From a checkpoint of a small image autoencoder.
Model: encoder arch vit, decoder activation gelu.
Training: 19300 steps, batches of 128.
Data: trained on photos of arthropod specimens (BIOSCAN-5M), 97500 training examples.
Rows from block 5 of the encoder, named by matrix and row number. Rows with one number belong to one neuron. Each number is 50 + 12 x the weight over its row's rms, rounded and kept within 0 to 99. All counts start at 0. After the name is the row's rms in percent of the matrix's.
# fc1: MLP up (encoder.blocks.5.mlp.fc1.weight, 768x256), inputs 0-51
# fc2: MLP down (encoder.blocks.5.mlp.fc2.weight, 256x768, transposed), outputs 0-51
fc1.446 106:67 48 49 35 52 59 32 47 64 77 24 14 35 51 39 41 67 53 50 70 45 31 55 65 64 35 47 80 44 58 27 40 41 60 63 38 61 46 32 57 50 55 41 53 44 37 47 41 57 58 53 55
fc2.446 102:52 43 75 44 52 27 63 64 43 51 66 50 58 57 35 53 54 42 59 50 55 60 67 55 36 53 53 40 43 46 26 64 72 42 60 45 68 61 59 41 46 73 49 56 57 58 58 52 37 30 50 43
fc1.447 104:74 36 62 49 51 74 26 51 63 44 33 37 34 27 61 55 69 52 54 49 47 42 42 37 61 26 55 56 62 25 74 70 19 58 62 35 31 63 68 58 59 33 45 59 47 62 63 43 35 48 55 51
fc2.447 117:52 40 38 41 51 70 65 43 63 55 36 42 47 48 57 64 52 64 47 67 49 17 63 58 62 54 37 51 59 40 43 26 57 53 53 41 72 38 44 59 54 35 57 46 44 63 31 44 72 31 72 25
fc1.448 080:57 62 45 48 50 47 51 56 66 51 64 55 46 32 66 41 43 51 68 54 40 39 59 61 18 39 62 48 52 46 58 49 56 52 47 46 56 44 33 54 21 55 46 44 36 56 54 42 48 56 53 63
fc2.448 083:56 47 46 69 63 65 41 59 35 50 61 43 51 58 54 36 41 37 52 52 68 45 57 44 80 66 35 55 34 52 49 32 57 38 47 47 52 60 54 53 59 56 40 57 49 48 49 66 46 46 36 50
fc1.449 114:48 51 66 57 40 34 53 43 50 45 52 69 40 50 72 46 43 42 38 43 56 53 89 51 62 28 52 35 65 57 59 67 40 65 34 44 37 38 62 39 69 44 40 45 53 52 58 51 32 69 47 43
fc2.449 108:76 58 48 53 34 59 39 31 39 47 39 43 16 54 53 30 59 65 58 50 45 89 57 47 41 44 54 28 71 49 50 62 21 52 48 52 48 65 73 60 64 49 49 39 56 52 29 72 55 50 59 53
fc1.450 102:63 49 50 35 42 41 31 28 48 61 62 51 46 30 54 57 55 54 35 40 54 36 41 42 73 52 56 70 36 42 54 50 51 43 61 59 48 56 27 42 70 67 49 63 68 48 48 22 30 61 47 69
fc2.450 111:56 55 70 60 57 51 61 55 53 56 49 45 56 50 69 54 37 62 38 58 53 59 53 44 25 56 26 25 40 50 60 54 55 60 49 45 76 64 54 54 37 53 29 74 48 58 54 53 40 39 76 59
fc1.451 007:35 63 51 44 25 58 30 74 54 57 57 50 37 47 70 27 54 55 71 52 48 70 63 31 44 44 52 54 47 54 71 35 51 76 60 64 47 56 32 49 58 53 43 54 50 45 34 55 50 48 18 51
fc2.451 009:56 47 56 36 52 55 53 61 48 59 53 49 57 50 47 48 55 57 41 42 46 47 65 57 49 67 47 60 41 69 43 56 75 28 46 49 64 27 42 25 57 69 54 57 56 49 58 56 55 60 54 56
fc1.452 125:43 64 58 59 54 33 57 25 42 46 25 59 40 63 33 61 78 52 57 46 30 50 44 59 51 57 56 62 42 40 53 43 53 65 55 41 57 50 42 46 48 35 20 33 44 42 72 33 68 54 46 52
fc2.452 084:59 67 49 50 50 39 53 59 45 57 48 50 60 50 48 23 55 52 69 71 30 55 65 35 23 59 37 40 44 45 40 52 55 44 58 59 68 40 60 28 36 57 39 69 73 48 58 46 62 52 78 33
fc1.453 100:39 54 27 69 65 55 55 50 49 35 47 52 53 70 34 58 54 58 61 56 67 37 43 55 78 51 61 51 28 37 43 61 31 48 56 64 75 37 50 55 66 51 47 44 55 55 66 52 57 52 51 47
fc2.453 096:50 42 53 46 21 39 51 59 59 46 45 58 44 70 47 47 44 61 44 36 72 69 66 63 54 49 55 62 51 40 51 62 47 41 63 50 34 50 57 38 37 38 81 38 35 39 56 49 60 38 69 31
fc1.454 096:49 32 61 51 49 41 61 52 58 52 70 46 48 48 47 52 40 48 25 63 45 69 53 44 71 43 45 68 41 45 40 59 47 48 61 66 48 27 46 70 56 49 37 65 27 43 31 37 36 54 64 58
fc2.454 116:39 57 36 65 60 49 30 50 61 37 48 35 54 47 32 50 38 59 60 33 67 21 57 45 36 38 63 42 57 43 65 50 49 40 34 44 74 73 56 62 63 64 79 50 38 59 74 69 66 66 48 46
fc1.455 107:40 37 38 37 46 55 63 61 51 77 57 42 55 45 70 40 39 52 39 59 43 23 69 49 66 63 64 64 35 70 67 45 36 51 57 55 44 60 50 59 67 46 39 66 58 48 58 65 54 62 24 49
fc2.455 101:58 45 51 29 39 42 55 58 36 65 46 45 47 64 37 49 46 56 60 31 44 42 47 40 46 59 59 44 60 42 49 58 53 56 47 50 64 72 48 49 63 61 20 53 64 43 51 53 73 56 33 66
fc1.456 126:41 52 46 56 45 51 47 44 39 37 57 65 56 53 48 67 47 49 39 43 60 41 60 55 34 43 54 62 57 40 59 61 41 64 47 44 33 46 50 54 56 24 29 37 48 74 47 60 30 50 53 21
fc2.456 100:38 65 45 45 45 56 58 39 58 40 46 49 49 39 43 55 31 42 79 62 56 59 58 45 52 52 41 47 42 68 41 49 55 56 67 72 58 47 54 23 43 43 68 51 58 48 47 41 66 49 47 58
fc1.457 011:13 46 59 47 52 32 56 72 24 60 55 55 42 49 47 46 50 43 60 35 50 49 41 53 48 42 58 43 53 53 37 33 48 39 61 48 61 26 55 20 41 47 40 39 35 31 39 67 41 50 51 53
fc2.457 012:60 53 52 65 29 57 31 36 51 54 38 48 48 32 39 39 49 41 59 64 60 48 43 65 61 43 52 54 62 57 44 56 55 60 42 43 43 58 36 34 41 74 46 56 37 43 52 43 42 53 58 66
fc1.458 095:49 36 59 53 42 77 38 38 54 35 41 51 49 50 56 46 65 45 47 49 42 78 20 57 53 36 48 50 56 44 19 76 56 35 46 45 61 60 54 52 50 37 53 25 56 41 59 20 70 64 51 49
fc2.458 109:45 58 55 33 53 30 72 48 47 56 71 59 48 73 67 55 55 48 57 43 52 35 62 37 48 65 64 40 49 60 57 28 32 56 43 50 43 49 45 36 72 58 76 72 46 67 47 62 50 39 27 56
fc1.459 086:47 50 38 34 39 63 44 41 44 55 56 73 53 44 49 34 47 41 48 36 54 42 39 59 55 63 51 51 65 52 43 56 44 34 53 66 41 78 43 41 55 43 54 56 46 43 57 39 43 39 53 78
fc2.459 089:39 79 66 51 61 40 44 60 62 42 27 33 66 46 54 55 59 49 48 31 52 56 43 36 49 48 48 60 47 38 50 54 67 48 66 29 54 60 51 55 59 45 46 72 42 33 50 56 39 37 24 52
fc1.460 040:64 66 43 63 47 36 52 62 57 59 55 38 48 31 65 47 39 41 39 67 43 30 24 59 41 35 47 34 45 48 47 56 56 61 33 46 36 42 27 41 44 44 39 55 62 53 49 67 56 38 73 53
fc2.460 032:54 31 53 38 43 51 42 50 47 52 42 42 37 60 58 39 55 27 44 48 36 70 42 66 33 39 38 41 59 52 51 63 80 47 46 40 50 42 62 37 55 33 54 60 56 48 46 53 48 56 32 55
fc1.461 110:63 19 47 62 40 69 55 52 80 39 47 54 60 43 56 45 63 55 39 57 40 43 48 73 66 51 23 47 29 36 49 44 36 32 42 59 48 57 66 57 58 32 47 22 40 56 31 50 52 46 57 36
fc2.461 116:50 49 51 39 68 74 59 30 56 33 59 38 47 51 34 59 48 65 57 51 60 35 71 56 58 33 38 62 28 55 46 48 48 71 44 45 40 28 37 37 58 45 53 65 55 47 52 35 45 47 46 36
fc1.462 106:71 41 61 52 65 31 36 37 45 52 75 42 54 70 36 37 50 39 44 53 25 45 68 58 55 52 44 64 34 57 39 41 62 54 53 55 53 46 41 51 51 52 62 53 49 52 34 59 43 64 49 22
fc2.462 129:42 35 38 38 63 55 69 57 35 53 45 49 53 47 57 55 68 59 60 33 72 46 57 59 61 52 62 52 36 55 34 41 44 34 49 58 46 60 53 41 62 53 69 56 48 37 63 41 66 42 48 41
fc1.463 091:41 44 45 64 50 48 46 52 85 38 53 33 66 63 63 40 63 42 49 55 58 48 50 24 50 55 47 52 69 62 67 53 59 32 50 42 55 43 40 47 37 35 46 47 28 52 43 63 52 68 66 57
fc2.463 099:40 42 62 29 46 54 59 48 35 26 46 63 40 39 23 48 52 73 52 51 40 36 54 62 28 40 46 44 58 33 45 48 46 59 40 35 44 55 47 48 63 51 43 68 66 42 68 54 67 56 46 47
fc1.464 093:52 35 63 51 58 60 45 54 63 44 28 53 44 43 61 48 53 71 38 67 50 74 48 37 73 52 65 61 67 51 57 55 53 47 57 64 81 52 60 29 38 49 66 34 40 66 49 33 60 70 37 50
fc2.464 109:50 47 18 43 49 41 36 54 44 50 57 52 51 49 48 41 71 37 68 50 46 39 55 33 17 64 60 27 62 59 59 60 49 33 46 29 37 74 49 45 84 61 48 64 62 38 30 46 41 28 55 53
fc1.465 111:48 50 58 40 53 36 42 47 27 45 63 35 52 43 49 59 44 60 62 60 36 35 56 50 63 70 63 63 40 63 46 59 50 43 52 45 33 33 42 54 60 68 53 66 57 35 63 53 17 61 41 62
fc2.465 121:51 60 48 57 44 47 51 60 54 68 45 47 44 60 49 37 43 51 49 36 72 60 39 52 35 40 58 39 38 69 63 51 69 47 59 43 58 58 63 43 48 50 49 40 70 46 41 48 51 28 48 59
fc1.466 079:52 58 59 47 52 43 43 53 55 64 50 51 32 58 56 50 46 53 75 32 49 58 44 45 37 32 44 59 48 33 52 46 52 47 46 59 51 70 51 31 60 39 48 49 53 31 68 73 37 54 67 58
fc2.466 079:52 49 33 47 54 63 48 49 55 53 71 59 68 39 58 71 54 47 36 54 62 44 54 33 73 63 48 65 54 50 38 49 46 32 54 60 37 31 54 62 60 46 40 46 70 82 39 49 35 53 42 42
fc1.467 095:61 39 25 42 41 49 67 61 41 66 37 55 47 49 34 40 65 45 35 38 44 58 47 56 49 56 37 51 56 56 53 55 45 46 48 61 76 55 47 58 49 45 37 62 40 42 54 25 65 38 50 23
fc2.467 091:32 52 67 34 61 68 46 49 49 32 47 44 37 39 44 35 47 50 60 45 45 55 39 57 65 51 52 40 65 48 33 57 59 64 42 28 49 34 50 29 51 66 55 45 53 51 45 66 75 45 62 52
fc1.468 089:49 48 67 41 63 45 43 27 38 46 27 49 45 34 68 45 41 42 50 54 45 61 15 52 64 37 58 51 50 59 56 57 64 51 38 81 40 67 25 63 47 48 42 48 48 65 38 35 48 59 42 56
fc2.468 091:51 47 31 61 52 44 71 66 65 71 63 46 60 68 58 60 54 69 53 41 54 56 63 51 34 41 37 32 57 31 52 52 56 64 54 33 65 50 72 48 65 57 51 53 49 42 68 69 48 56 52 58
fc1.469 108:43 52 42 66 66 74 46 41 35 53 29 49 59 35 46 50 68 37 50 53 55 40 39 46 49 54 79 56 59 41 32 75 44 51 67 53 59 59 65 56 43 39 56 42 65 63 56 53 45 21 27 44
fc2.469 109:44 42 49 41 39 53 40 55 51 31 66 59 48 44 40 41 64 57 62 55 50 63 51 45 51 55 32 54 44 32 42 71 36 45 49 40 57 38 46 43 53 70 61 45 61 37 50 31 60 48 64 39
fc1.470 112:59 26 50 47 66 45 61 46 76 60 67 62 47 42 39 49 60 41 76 40 32 33 33 39 62 54 34 49 50 65 51 57 76 45 35 77 54 55 65 48 52 50 49 43 63 44 22 36 53 54 48 17
fc2.470 091:48 53 35 55 46 54 30 60 48 40 53 58 60 63 64 64 44 53 59 51 56 46 51 46 43 42 32 36 52 62 56 47 26 58 57 45 63 39 36 57 46 68 56 56 46 57 61 53 70 50 62 73
fc1.471 097:29 51 41 85 72 27 55 51 56 61 57 45 40 42 31 53 46 37 51 56 77 41 55 46 56 43 55 56 45 23 36 75 47 46 53 31 39 60 22 60 53 57 68 42 52 50 53 41 33 12 48 49
fc2.471 096:45 21 39 41 56 57 41 65 40 67 63 36 44 54 57 49 43 70 52 48 62 60 45 34 45 46 62 57 31 59 48 40 39 53 42 62 58 48 43 52 39 53 61 41 40 53 42 46 61 83 47 31
fc1.472 106:46 43 41 68 45 51 53 59 60 53 38 63 43 50 50 50 49 39 46 28 42 43 57 66 45 52 65 49 23 48 55 36 32 37 63 46 38 48 29 46 51 61 44 58 46 52 49 57 38 49 50 47
fc2.472 123:47 39 59 48 42 25 50 55 37 39 46 32 50 45 54 39 28 32 41 44 58 53 60 59 44 37 64 51 36 57 44 50 39 61 49 56 41 65 55 64 39 41 66 33 44 41 47 55 78 37 56 47
fc1.473 092:68 28 44 58 45 63 64 48 47 36 60 48 52 43 60 45 38 57 45 48 50 42 58 61 30 58 54 47 36 67 39 65 56 61 34 29 63 61 43 45 68 48 43 54 67 58 57 69 46 53 43 11
fc2.473 091:38 44 59 44 33 30 68 46 58 54 53 69 48 47 48 63 55 38 42 50 66 72 39 57 74 38 72 32 36 49 31 57 49 28 51 74 28 35 59 47 52 43 63 36 37 61 30 53 51 48 48 46
fc1.474 010:44 62 60 34 56 50 67 44 31 40 45 36 51 30 58 43 34 30 57 49 48 45 56 44 73 49 22 34 50 42 34 72 61 71 39 43 76 57 48 53 59 38 47 48 58 57 43 14 62 49 48 40
fc2.474 013:64 42 68 45 54 62 44 64 67 43 37 64 62 37 42 51 59 46 58 57 55 52 49 59 36 69 83 61 58 53 40 49 59 40 32 49 66 21 41 50 69 44 38 41 44 48 67 59 58 63 63 51
fc1.475 008:42 39 53 54 73 73 58 47 50 56 61 48 43 59 67 36 45 57 60 65 35 68 55 57 43 62 44 52 56 57 29 68 41 63 45 53 53 68 55 44 69 59 44 62 48 44 59 46 44 43 55 48
fc2.475 009:42 70 73 32 34 40 38 40 41 44 50 27 58 41 38 57 58 64 52 50 60 60 60 37 63 35 60 21 45 49 60 42 35 37 46 45 51 24 40 42 41 63 45 58 63 49 31 50 49 40 18 50
fc1.476 117:67 60 32 39 57 51 53 39 45 73 16 64 62 52 61 57 52 46 52 37 43 36 67 41 47 45 37 50 50 59 74 44 34 33 41 72 48 60 42 53 69 76 55 50 43 43 60 50 58 73 46 65
fc2.476 128:59 30 68 64 48 48 60 48 48 22 61 40 43 45 42 48 41 42 47 59 50 70 35 74 80 62 55 57 40 36 39 49 41 45 40 55 56 20 52 67 34 39 66 44 54 58 68 27 49 38 61 18
fc1.477 108:48 56 33 56 67 31 38 53 51 49 52 64 52 52 47 65 58 45 47 60 53 49 46 38 46 25 33 51 68 50 52 51 45 55 63 72 46 50 65 42 63 56 45 39 64 41 49 47 49 44 69 17
fc2.477 114:52 75 39 53 57 55 61 43 44 43 58 57 23 25 46 40 42 65 58 63 51 52 37 44 34 39 45 34 38 45 56 73 38 55 56 21 43 39 40 43 35 50 40 69 33 47 47 51 62 52 38 56
fc1.478 106:62 52 62 61 69 66 61 47 41 30 38 44 32 70 58 62 53 32 52 78 49 57 75 40 40 60 33 52 62 66 66 58 45 55 49 37 45 50 49 53 37 58 66 59 58 44 46 85 41 43 50 25
fc2.478 115:81 59 47 52 41 31 38 52 40 70 50 53 57 57 64 49 60 57 41 51 60 49 27 66 26 54 38 38 45 29 52 42 70 27 36 44 46 64 56 44 53 61 37 43 56 48 30 55 34 65 31 53
fc1.479 099:24 39 49 63 41 31 37 67 35 64 41 42 57 37 54 70 58 44 50 46 47 40 37 38 52 64 64 62 60 37 37 44 55 53 46 53 45 55 55 63 66 42 51 28 40 58 39 30 69 66 55 35
fc2.479 116:56 58 78 40 46 55 59 39 71 58 34 35 37 42 46 37 30 55 50 42 33 51 69 65 46 42 60 43 35 32 57 40 51 45 51 70 53 47 52 51 49 53 52 57 72 37 70 62 45 35 30 27
fc1.480 007:52 58 28 45 52 52 49 68 40 44 61 59 46 51 40 35 52 46 40 34 54 60 52 33 55 56 30 66 29 52 48 49 46 35 38 49 75 51 33 44 73 60 65 66 50 75 45 74 49 51 47 45
fc2.480 007:37 30 57 54 50 44 53 51 73 52 49 33 45 38 87 41 21 67 40 71 46 53 85 51 60 43 48 34 57 67 52 40 45 60 39 28 43 58 55 55 53 49 47 47 71 60 57 45 59 50 58 42
fc1.481 118:38 31 58 38 53 35 52 59 47 44 59 48 61 36 59 49 50 47 55 42 63 37 42 29 36 69 66 28 50 54 62 43 28 51 43 37 51 62 38 39 70 40 37 44 59 33 55 56 40 36 40 39
fc2.481 109:58 71 73 64 39 41 42 28 55 38 27 42 49 53 36 58 42 43 55 48 50 54 36 51 64 41 55 46 18 51 45 61 31 39 64 64 52 35 61 42 52 46 47 37 49 37 44 64 59 49 69 57
fc1.482 080:51 56 42 41 32 35 54 38 54 40 45 56 52 69 51 36 54 34 56 43 31 52 63 68 50 42 35 44 47 72 30 59 63 59 49 54 61 42 66 57 45 40 49 46 49 42 38 57 50 56 51 53
fc2.482 065:45 64 45 58 59 54 41 75 44 31 39 49 54 54 34 51 35 78 47 41 52 40 47 44 53 48 53 69 46 50 59 46 54 44 72 32 50 66 59 34 47 48 52 65 76 38 69 59 76 57 48 57
fc1.483 016:27 43 40 42 38 66 56 51 54 37 50 45 67 51 42 25 61 24 54 46 52 56 52 40 57 33 46 59 40 66 54 60 56 44 56 39 53 59 20 41 58 33 64 66 47 49 46 48 55 57 35 44
fc2.483 017:48 44 59 26 64 48 36 45 45 58 54 44 39 32 69 51 53 50 54 55 40 23 38 67 32 51 42 53 77 40 28 36 37 48 49 73 31 58 48 54 56 51 31 38 41 64 50 36 54 50 63 54
fc1.484 109:37 44 69 45 43 46 42 42 62 38 41 51 55 38 34 39 59 44 33 50 16 35 33 31 57 38 49 63 78 63 62 55 62 48 73 48 57 68 67 58 54 40 40 46 64 56 53 43 63 41 43 50
fc2.484 136:44 44 57 42 63 48 34 59 45 54 61 61 54 53 73 51 47 57 41 56 62 73 34 50 46 39 39 29 56 48 44 58 52 48 36 36 54 45 62 57 41 29 49 51 37 32 24 47 30 52 43 61
fc1.485 009:66 31 62 37 28 44 42 31 55 51 50 35 54 67 60 54 38 59 48 50 63 74 64 47 67 45 57 55 36 46 60 54 50 53 48 48 29 48 47 36 47 68 44 37 43 18 49 68 55 42 48 78
fc2.485 006:65 56 57 40 50 52 50 41 56 60 51 28 69 57 56 71 64 34 19 57 51 59 36 82 63 47 30 29 70 44 47 52 56 54 40 41 60 44 56 59 42 45 54 57 56 48 74 61 37 40 57 28
fc1.486 121:49 38 43 42 25 73 40 44 53 42 50 45 52 60 56 56 50 45 92 43 52 40 51 50 65 52 55 45 59 55 29 70 50 57 44 55 53 56 31 32 70 53 65 33 54 54 37 62 32 55 53 55
fc2.486 132:54 55 70 46 46 18 44 75 37 60 53 69 61 55 43 51 54 33 31 38 35 33 50 59 30 74 40 43 38 53 42 55 53 52 40 31 67 44 59 58 38 67 63 75 46 50 65 64 46 49 35 56
fc1.487 017:35 53 54 63 35 51 38 58 49 63 44 41 47 53 54 44 50 55 47 44 69 67 39 66 51 46 57 70 34 39 34 60 38 67 42 54 61 36 35 49 57 65 64 59 55 45 40 44 35 37 39 45
fc2.487 016:55 32 41 59 67 61 35 58 67 41 77 93 41 57 56 46 40 45 33 28 44 52 58 55 47 55 53 50 35 47 50 68 51 35 43 33 56 43 33 40 44 53 39 57 60 50 35 37 63 68 68 74
fc1.488 114:38 40 45 40 50 59 45 46 52 57 33 62 38 35 44 44 54 58 64 62 20 45 47 47 58 38 61 64 37 51 51 56 41 67 68 12 43 56 54 50 49 55 37 67 46 56 45 61 55 57 62 55
fc2.488 123:56 60 51 72 56 31 56 40 66 64 61 45 51 66 54 48 30 55 35 52 66 66 45 69 60 51 66 65 36 39 40 59 49 37 38 54 51 42 37 64 42 37 60 57 36 55 53 36 34 45 76 29
fc1.490 012:45 63 37 47 44 64 35 60 39 58 51 42 46 56 62 31 36 25 40 62 38 57 53 73 51 41 51 52 68 60 52 67 49 63 56 62 40 56 54 57 45 31 34 38 55 46 52 68 27 62 85 49
fc2.490 011:64 49 55 52 38 59 55 63 55 53 47 64 38 54 49 25 79 42 57 39 67 56 53 34 43 40 54 45 59 55 33 39 39 33 66 38 47 67 61 51 69 61 43 61 42 61 34 54 55 66 41 59
fc1.491 116:55 37 48 66 44 74 51 65 49 51 54 36 54 47 54 44 50 44 60 68 27 40 48 49 59 39 42 48 57 51 33 54 64 45 57 48 53 52 42 33 56 44 55 33 58 56 20 69 35 47 49 71
fc2.491 124:47 48 35 44 41 59 23 48 55 34 61 50 25 54 47 41 73 47 65 53 52 72 42 50 67 38 47 47 62 40 53 47 37 76 58 39 48 61 41 56 59 51 60 40 51 53 60 37 73 45 72 43
fc1.492 093:45 39 39 16 69 56 66 41 78 38 60 32 55 63 55 53 59 69 76 37 43 28 59 59 71 37 38 54 43 79 49 59 45 48 56 58 70 50 51 51 50 11 56 56 43 56 44 42 52 59 44 43
fc2.492 092:51 49 60 55 31 62 57 36 45 37 46 42 37 62 53 22 47 44 51 39 55 69 47 67 18 62 69 57 52 47 36 59 58 41 61 44 41 24 49 39 37 50 57 37 55 46 70 52 51 65 76 68
fc1.493 099:40 23 56 58 50 44 39 62 49 73 55 40 58 54 49 49 51 53 35 50 29 40 46 30 56 78 65 57 32 56 45 73 60 54 47 35 51 31 59 36 40 57 42 50 64 46 43 46 40 48 45 60
fc2.493 103:54 48 39 47 53 75 49 61 43 28 68 44 48 61 50 68 42 80 62 22 40 48 63 43 33 29 44 30 53 40 61 62 52 50 56 51 44 34 52 42 40 67 52 48 60 41 89 75 57 47 43 58
fc1.494 116:51 52 49 38 49 43 55 50 55 29 53 38 61 62 48 47 55 55 60 34 62 25 60 44 50 48 65 60 33 40 47 74 39 45 49 54 57 45 39 47 13 58 62 46 42 41 49 71 43 48 54 40
fc2.494 113:42 60 52 55 57 29 47 64 47 47 54 47 49 49 49 28 56 38 51 49 46 84 50 49 54 55 53 45 35 71 36 56 53 60 44 51 75 74 70 50 81 30 31 29 51 43 57 34 63 50 49 46
fc1.495 120:51 68 68 74 69 42 24 56 34 60 54 67 48 45 29 53 37 44 39 37 58 38 35 39 20 46 29 44 42 39 52 60 64 62 68 66 31 50 59 23 34 50 30 49 48 30 54 59 34 68 50 69
fc2.495 147:47 38 61 52 28 69 79 49 51 43 58 62 56 76 47 54 68 50 74 47 48 49 37 59 71 69 44 64 57 58 37 42 59 53 34 50 70 45 44 66 64 55 82 46 55 50 52 53 65 53 42 46
fc1.496 090:57 53 49 49 63 36 38 41 54 59 33 67 36 44 50 46 29 64 59 43 41 48 53 51 26 50 30 58 63 43 54 58 41 58 33 46 50 53 51 43 44 64 59 53 57 72 54 52 40 70 55 51
fc2.496 097:39 51 44 45 30 81 58 43 26 36 56 43 33 59 43 72 62 13 63 63 54 41 39 66 51 39 55 40 27 63 51 65 32 51 51 54 42 57 63 41 74 55 66 72 46 56 47 58 63 35 41 51
fc1.497 086:40 61 52 36 70 40 79 56 52 34 50 54 50 49 59 39 53 53 53 23 34 55 65 69 65 52 42 73 38 38 50 54 58 28 44 64 67 47 49 60 37 46 46 51 39 48 43 42 76 46 54 68
fc2.497 083:61 59 50 50 52 56 34 44 58 51 74 48 43 68 42 52 44 48 47 69 63 39 45 32 67 40 49 35 56 56 48 56 53 50 62 31 49 62 59 41 57 48 40 60 62 29 62 51 31 52 46 32
fc1.499 114:31 59 52 56 59 31 65 39 61 61 48 49 62 59 52 50 45 65 67 31 81 40 64 60 35 34 40 41 63 63 43 73 57 64 37 26 60 51 30 37 36 65 34 50 45 29 70 55 47 55 42 60
fc2.499 133:53 47 39 52 46 67 49 31 38 52 40 48 35 33 32 71 54 57 33 52 25 55 58 34 71 62 42 61 47 57 67 58 41 64 54 65 41 45 40 49 54 51 54 42 37 74 56 33 60 42 51 50
fc1.500 091:61 57 24 39 68 34 65 72 59 42 61 41 49 51 56 39 48 39 45 48 42 76 47 56 44 46 30 22 67 63 36 62 31 33 57 55 63 58 35 44 53 64 35 40 41 65 59 37 56 58 49 19
fc2.500 099:49 54 66 30 36 49 49 41 41 43 36 42 58 54 41 58 47 42 70 41 47 25 61 33 56 57 57 58 54 52 73 55 55 53 49 47 40 20 49 48 62 40 48 68 54 62 64 59 48 35 53 52
fc1.501 106:55 58 50 54 35 39 65 42 63 75 44 33 71 50 63 44 28 61 64 40 50 36 38 53 58 36 67 59 37 52 43 32 42 30 65 56 46 42 48 22 28 54 34 46 39 31 63 44 55 67 64 64
fc2.501 121:49 58 58 67 44 71 59 45 35 62 54 57 40 40 60 48 57 47 41 74 46 64 44 47 59 64 59 49 64 59 39 60 56 65 52 49 57 49 47 58 49 58 47 24 32 80 38 44 44 46 48 62
fc1.502 106:36 42 55 50 59 68 46 49 36 57 38 54 57 70 51 35 45 77 44 58 40 44 73 38 45 51 44 44 59 61 53 42 39 47 55 36 43 61 56 48 65 43 32 78 58 65 45 55 50 58 50 44
fc2.502 116:58 74 56 74 30 46 19 42 54 35 40 26 43 69 57 47 49 39 39 43 60 24 46 65 52 59 57 65 53 59 57 42 58 52 51 65 41 42 45 52 24 68 51 68 35 45 27 59 68 54 50 47
fc1.503 115:72 40 52 24 42 52 45 35 23 34 51 72 45 80 53 37 63 33 50 21 68 75 46 30 54 56 60 44 45 41 53 72 34 44 40 59 46 51 49 43 46 36 31 39 59 35 60 75 44 55 48 38
fc2.503 113:55 61 59 70 49 66 56 39 54 46 36 61 41 73 37 60 66 56 57 54 51 41 61 46 63 60 44 28 45 61 43 49 33 37 59 29 56 28 39 41 33 53 44 44 58 47 78 40 56 11 60 50
fc1.505 120:58 32 18 48 42 62 60 56 61 52 46 47 45 73 32 32 28 47 60 73 45 38 65 61 48 59 44 55 43 63 39 71 36 52 52 50 26 46 53 49 41 65 60 66 63 65 32 44 35 60 48 44
fc2.505 105:34 66 72 49 46 59 55 42 54 33 49 52 53 42 81 58 46 39 49 55 46 67 30 51 64 52 54 50 60 48 56 42 46 43 68 50 40 31 52 57 35 51 61 35 49 56 55 39 41 51 40 49
fc1.506 116:41 56 46 49 44 72 65 45 44 29 39 49 64 44 55 58 51 53 78 50 51 41 44 34 59 31 57 58 54 62 38 69 53 49 54 49 39 40 51 49 49 58 47 51 48 61 52 66 14 54 59 61
fc2.506 128:46 69 58 35 65 46 52 29 67 50 67 57 45 42 40 55 62 61 51 33 41 45 40 66 68 47 65 78 38 52 41 44 57 67 47 57 66 54 44 46 47 40 63 48 63 61 63 44 64 41 50 52
fc1.507 080:43 48 35 51 39 62 53 62 58 47 60 44 39 43 21 60 31 44 76 56 25 58 39 55 49 37 71 66 58 52 69 68 53 66 58 60 71 55 66 62 48 58 67 54 51 41 54 35 40 71 42 81
fc2.507 077:48 38 67 46 55 51 59 64 30 39 51 61 57 73 76 45 69 47 60 48 54 59 72 78 35 65 51 73 36 48 44 33 42 13 45 39 51 29 66 32 64 41 53 60 48 54 40 37 51 31 54 35
fc1.508 087:50 47 26 47 46 30 52 46 73 58 53 46 66 58 37 60 42 34 56 56 19 25 65 46 60 44 50 60 47 60 58 48 51 42 50 48 35 53 70 45 26 46 32 68 44 34 51 79 55 41 57 41
fc2.508 079:43 45 70 44 62 55 54 61 52 54 53 58 63 52 44 51 57 52 47 44 55 46 41 16 65 58 24 64 52 47 56 48 51 56 49 64 64 48 35 46 53 52 28 56 48 44 35 57 27 30 50 44
fc1.509 045:65 45 50 46 62 37 47 45 56 43 62 64 39 38 56 56 32 45 51 54 52 56 33 74 58 29 74 46 58 59 52 48 34 69 37 36 60 63 49 42 36 40 43 83 51 66 47 76 52 48 59 49
fc2.509 038:63 25 48 25 41 62 62 44 46 51 46 20 34 54 50 49 45 39 57 59 74 47 55 28 32 15 57 44 49 63 22 52 48 40 32 58 56 68 60 65 63 55 30 56 51 42 54 42 64 77 38 49
fc1.510 121:38 40 56 55 79 44 48 45 36 61 42 57 41 41 46 45 40 57 49 55 31 60 56 35 35 49 46 45 25 50 38 21 51 65 45 37 53 48 32 65 60 56 57 39 82 71 40 57 54 69 61 55
fc2.510 124:49 54 61 61 41 61 55 44 50 48 57 56 38 51 47 78 46 48 46 33 66 24 37 63 77 40 59 55 48 63 34 61 70 20 55 42 34 38 55 48 52 42 66 35 35 62 46 47 52 41 42 46
fc1.511 092:61 41 50 57 60 59 59 45 41 51 48 64 71 40 74 64 68 46 35 41 64 43 34 51 60 43 50 61 64 50 45 36 64 52 43 57 43 50 42 29 08 67 71 50 48 12 48 40 59 48 45 49
fc2.511 083:60 49 59 59 24 65 28 41 45 32 43 52 40 48 48 67 66 53 55 53 71 32 65 59 62 44 42 46 40 74 61 58 34 31 57 64 71 57 42 45 57 33 66 52 54 61 55 40 47 48 47 47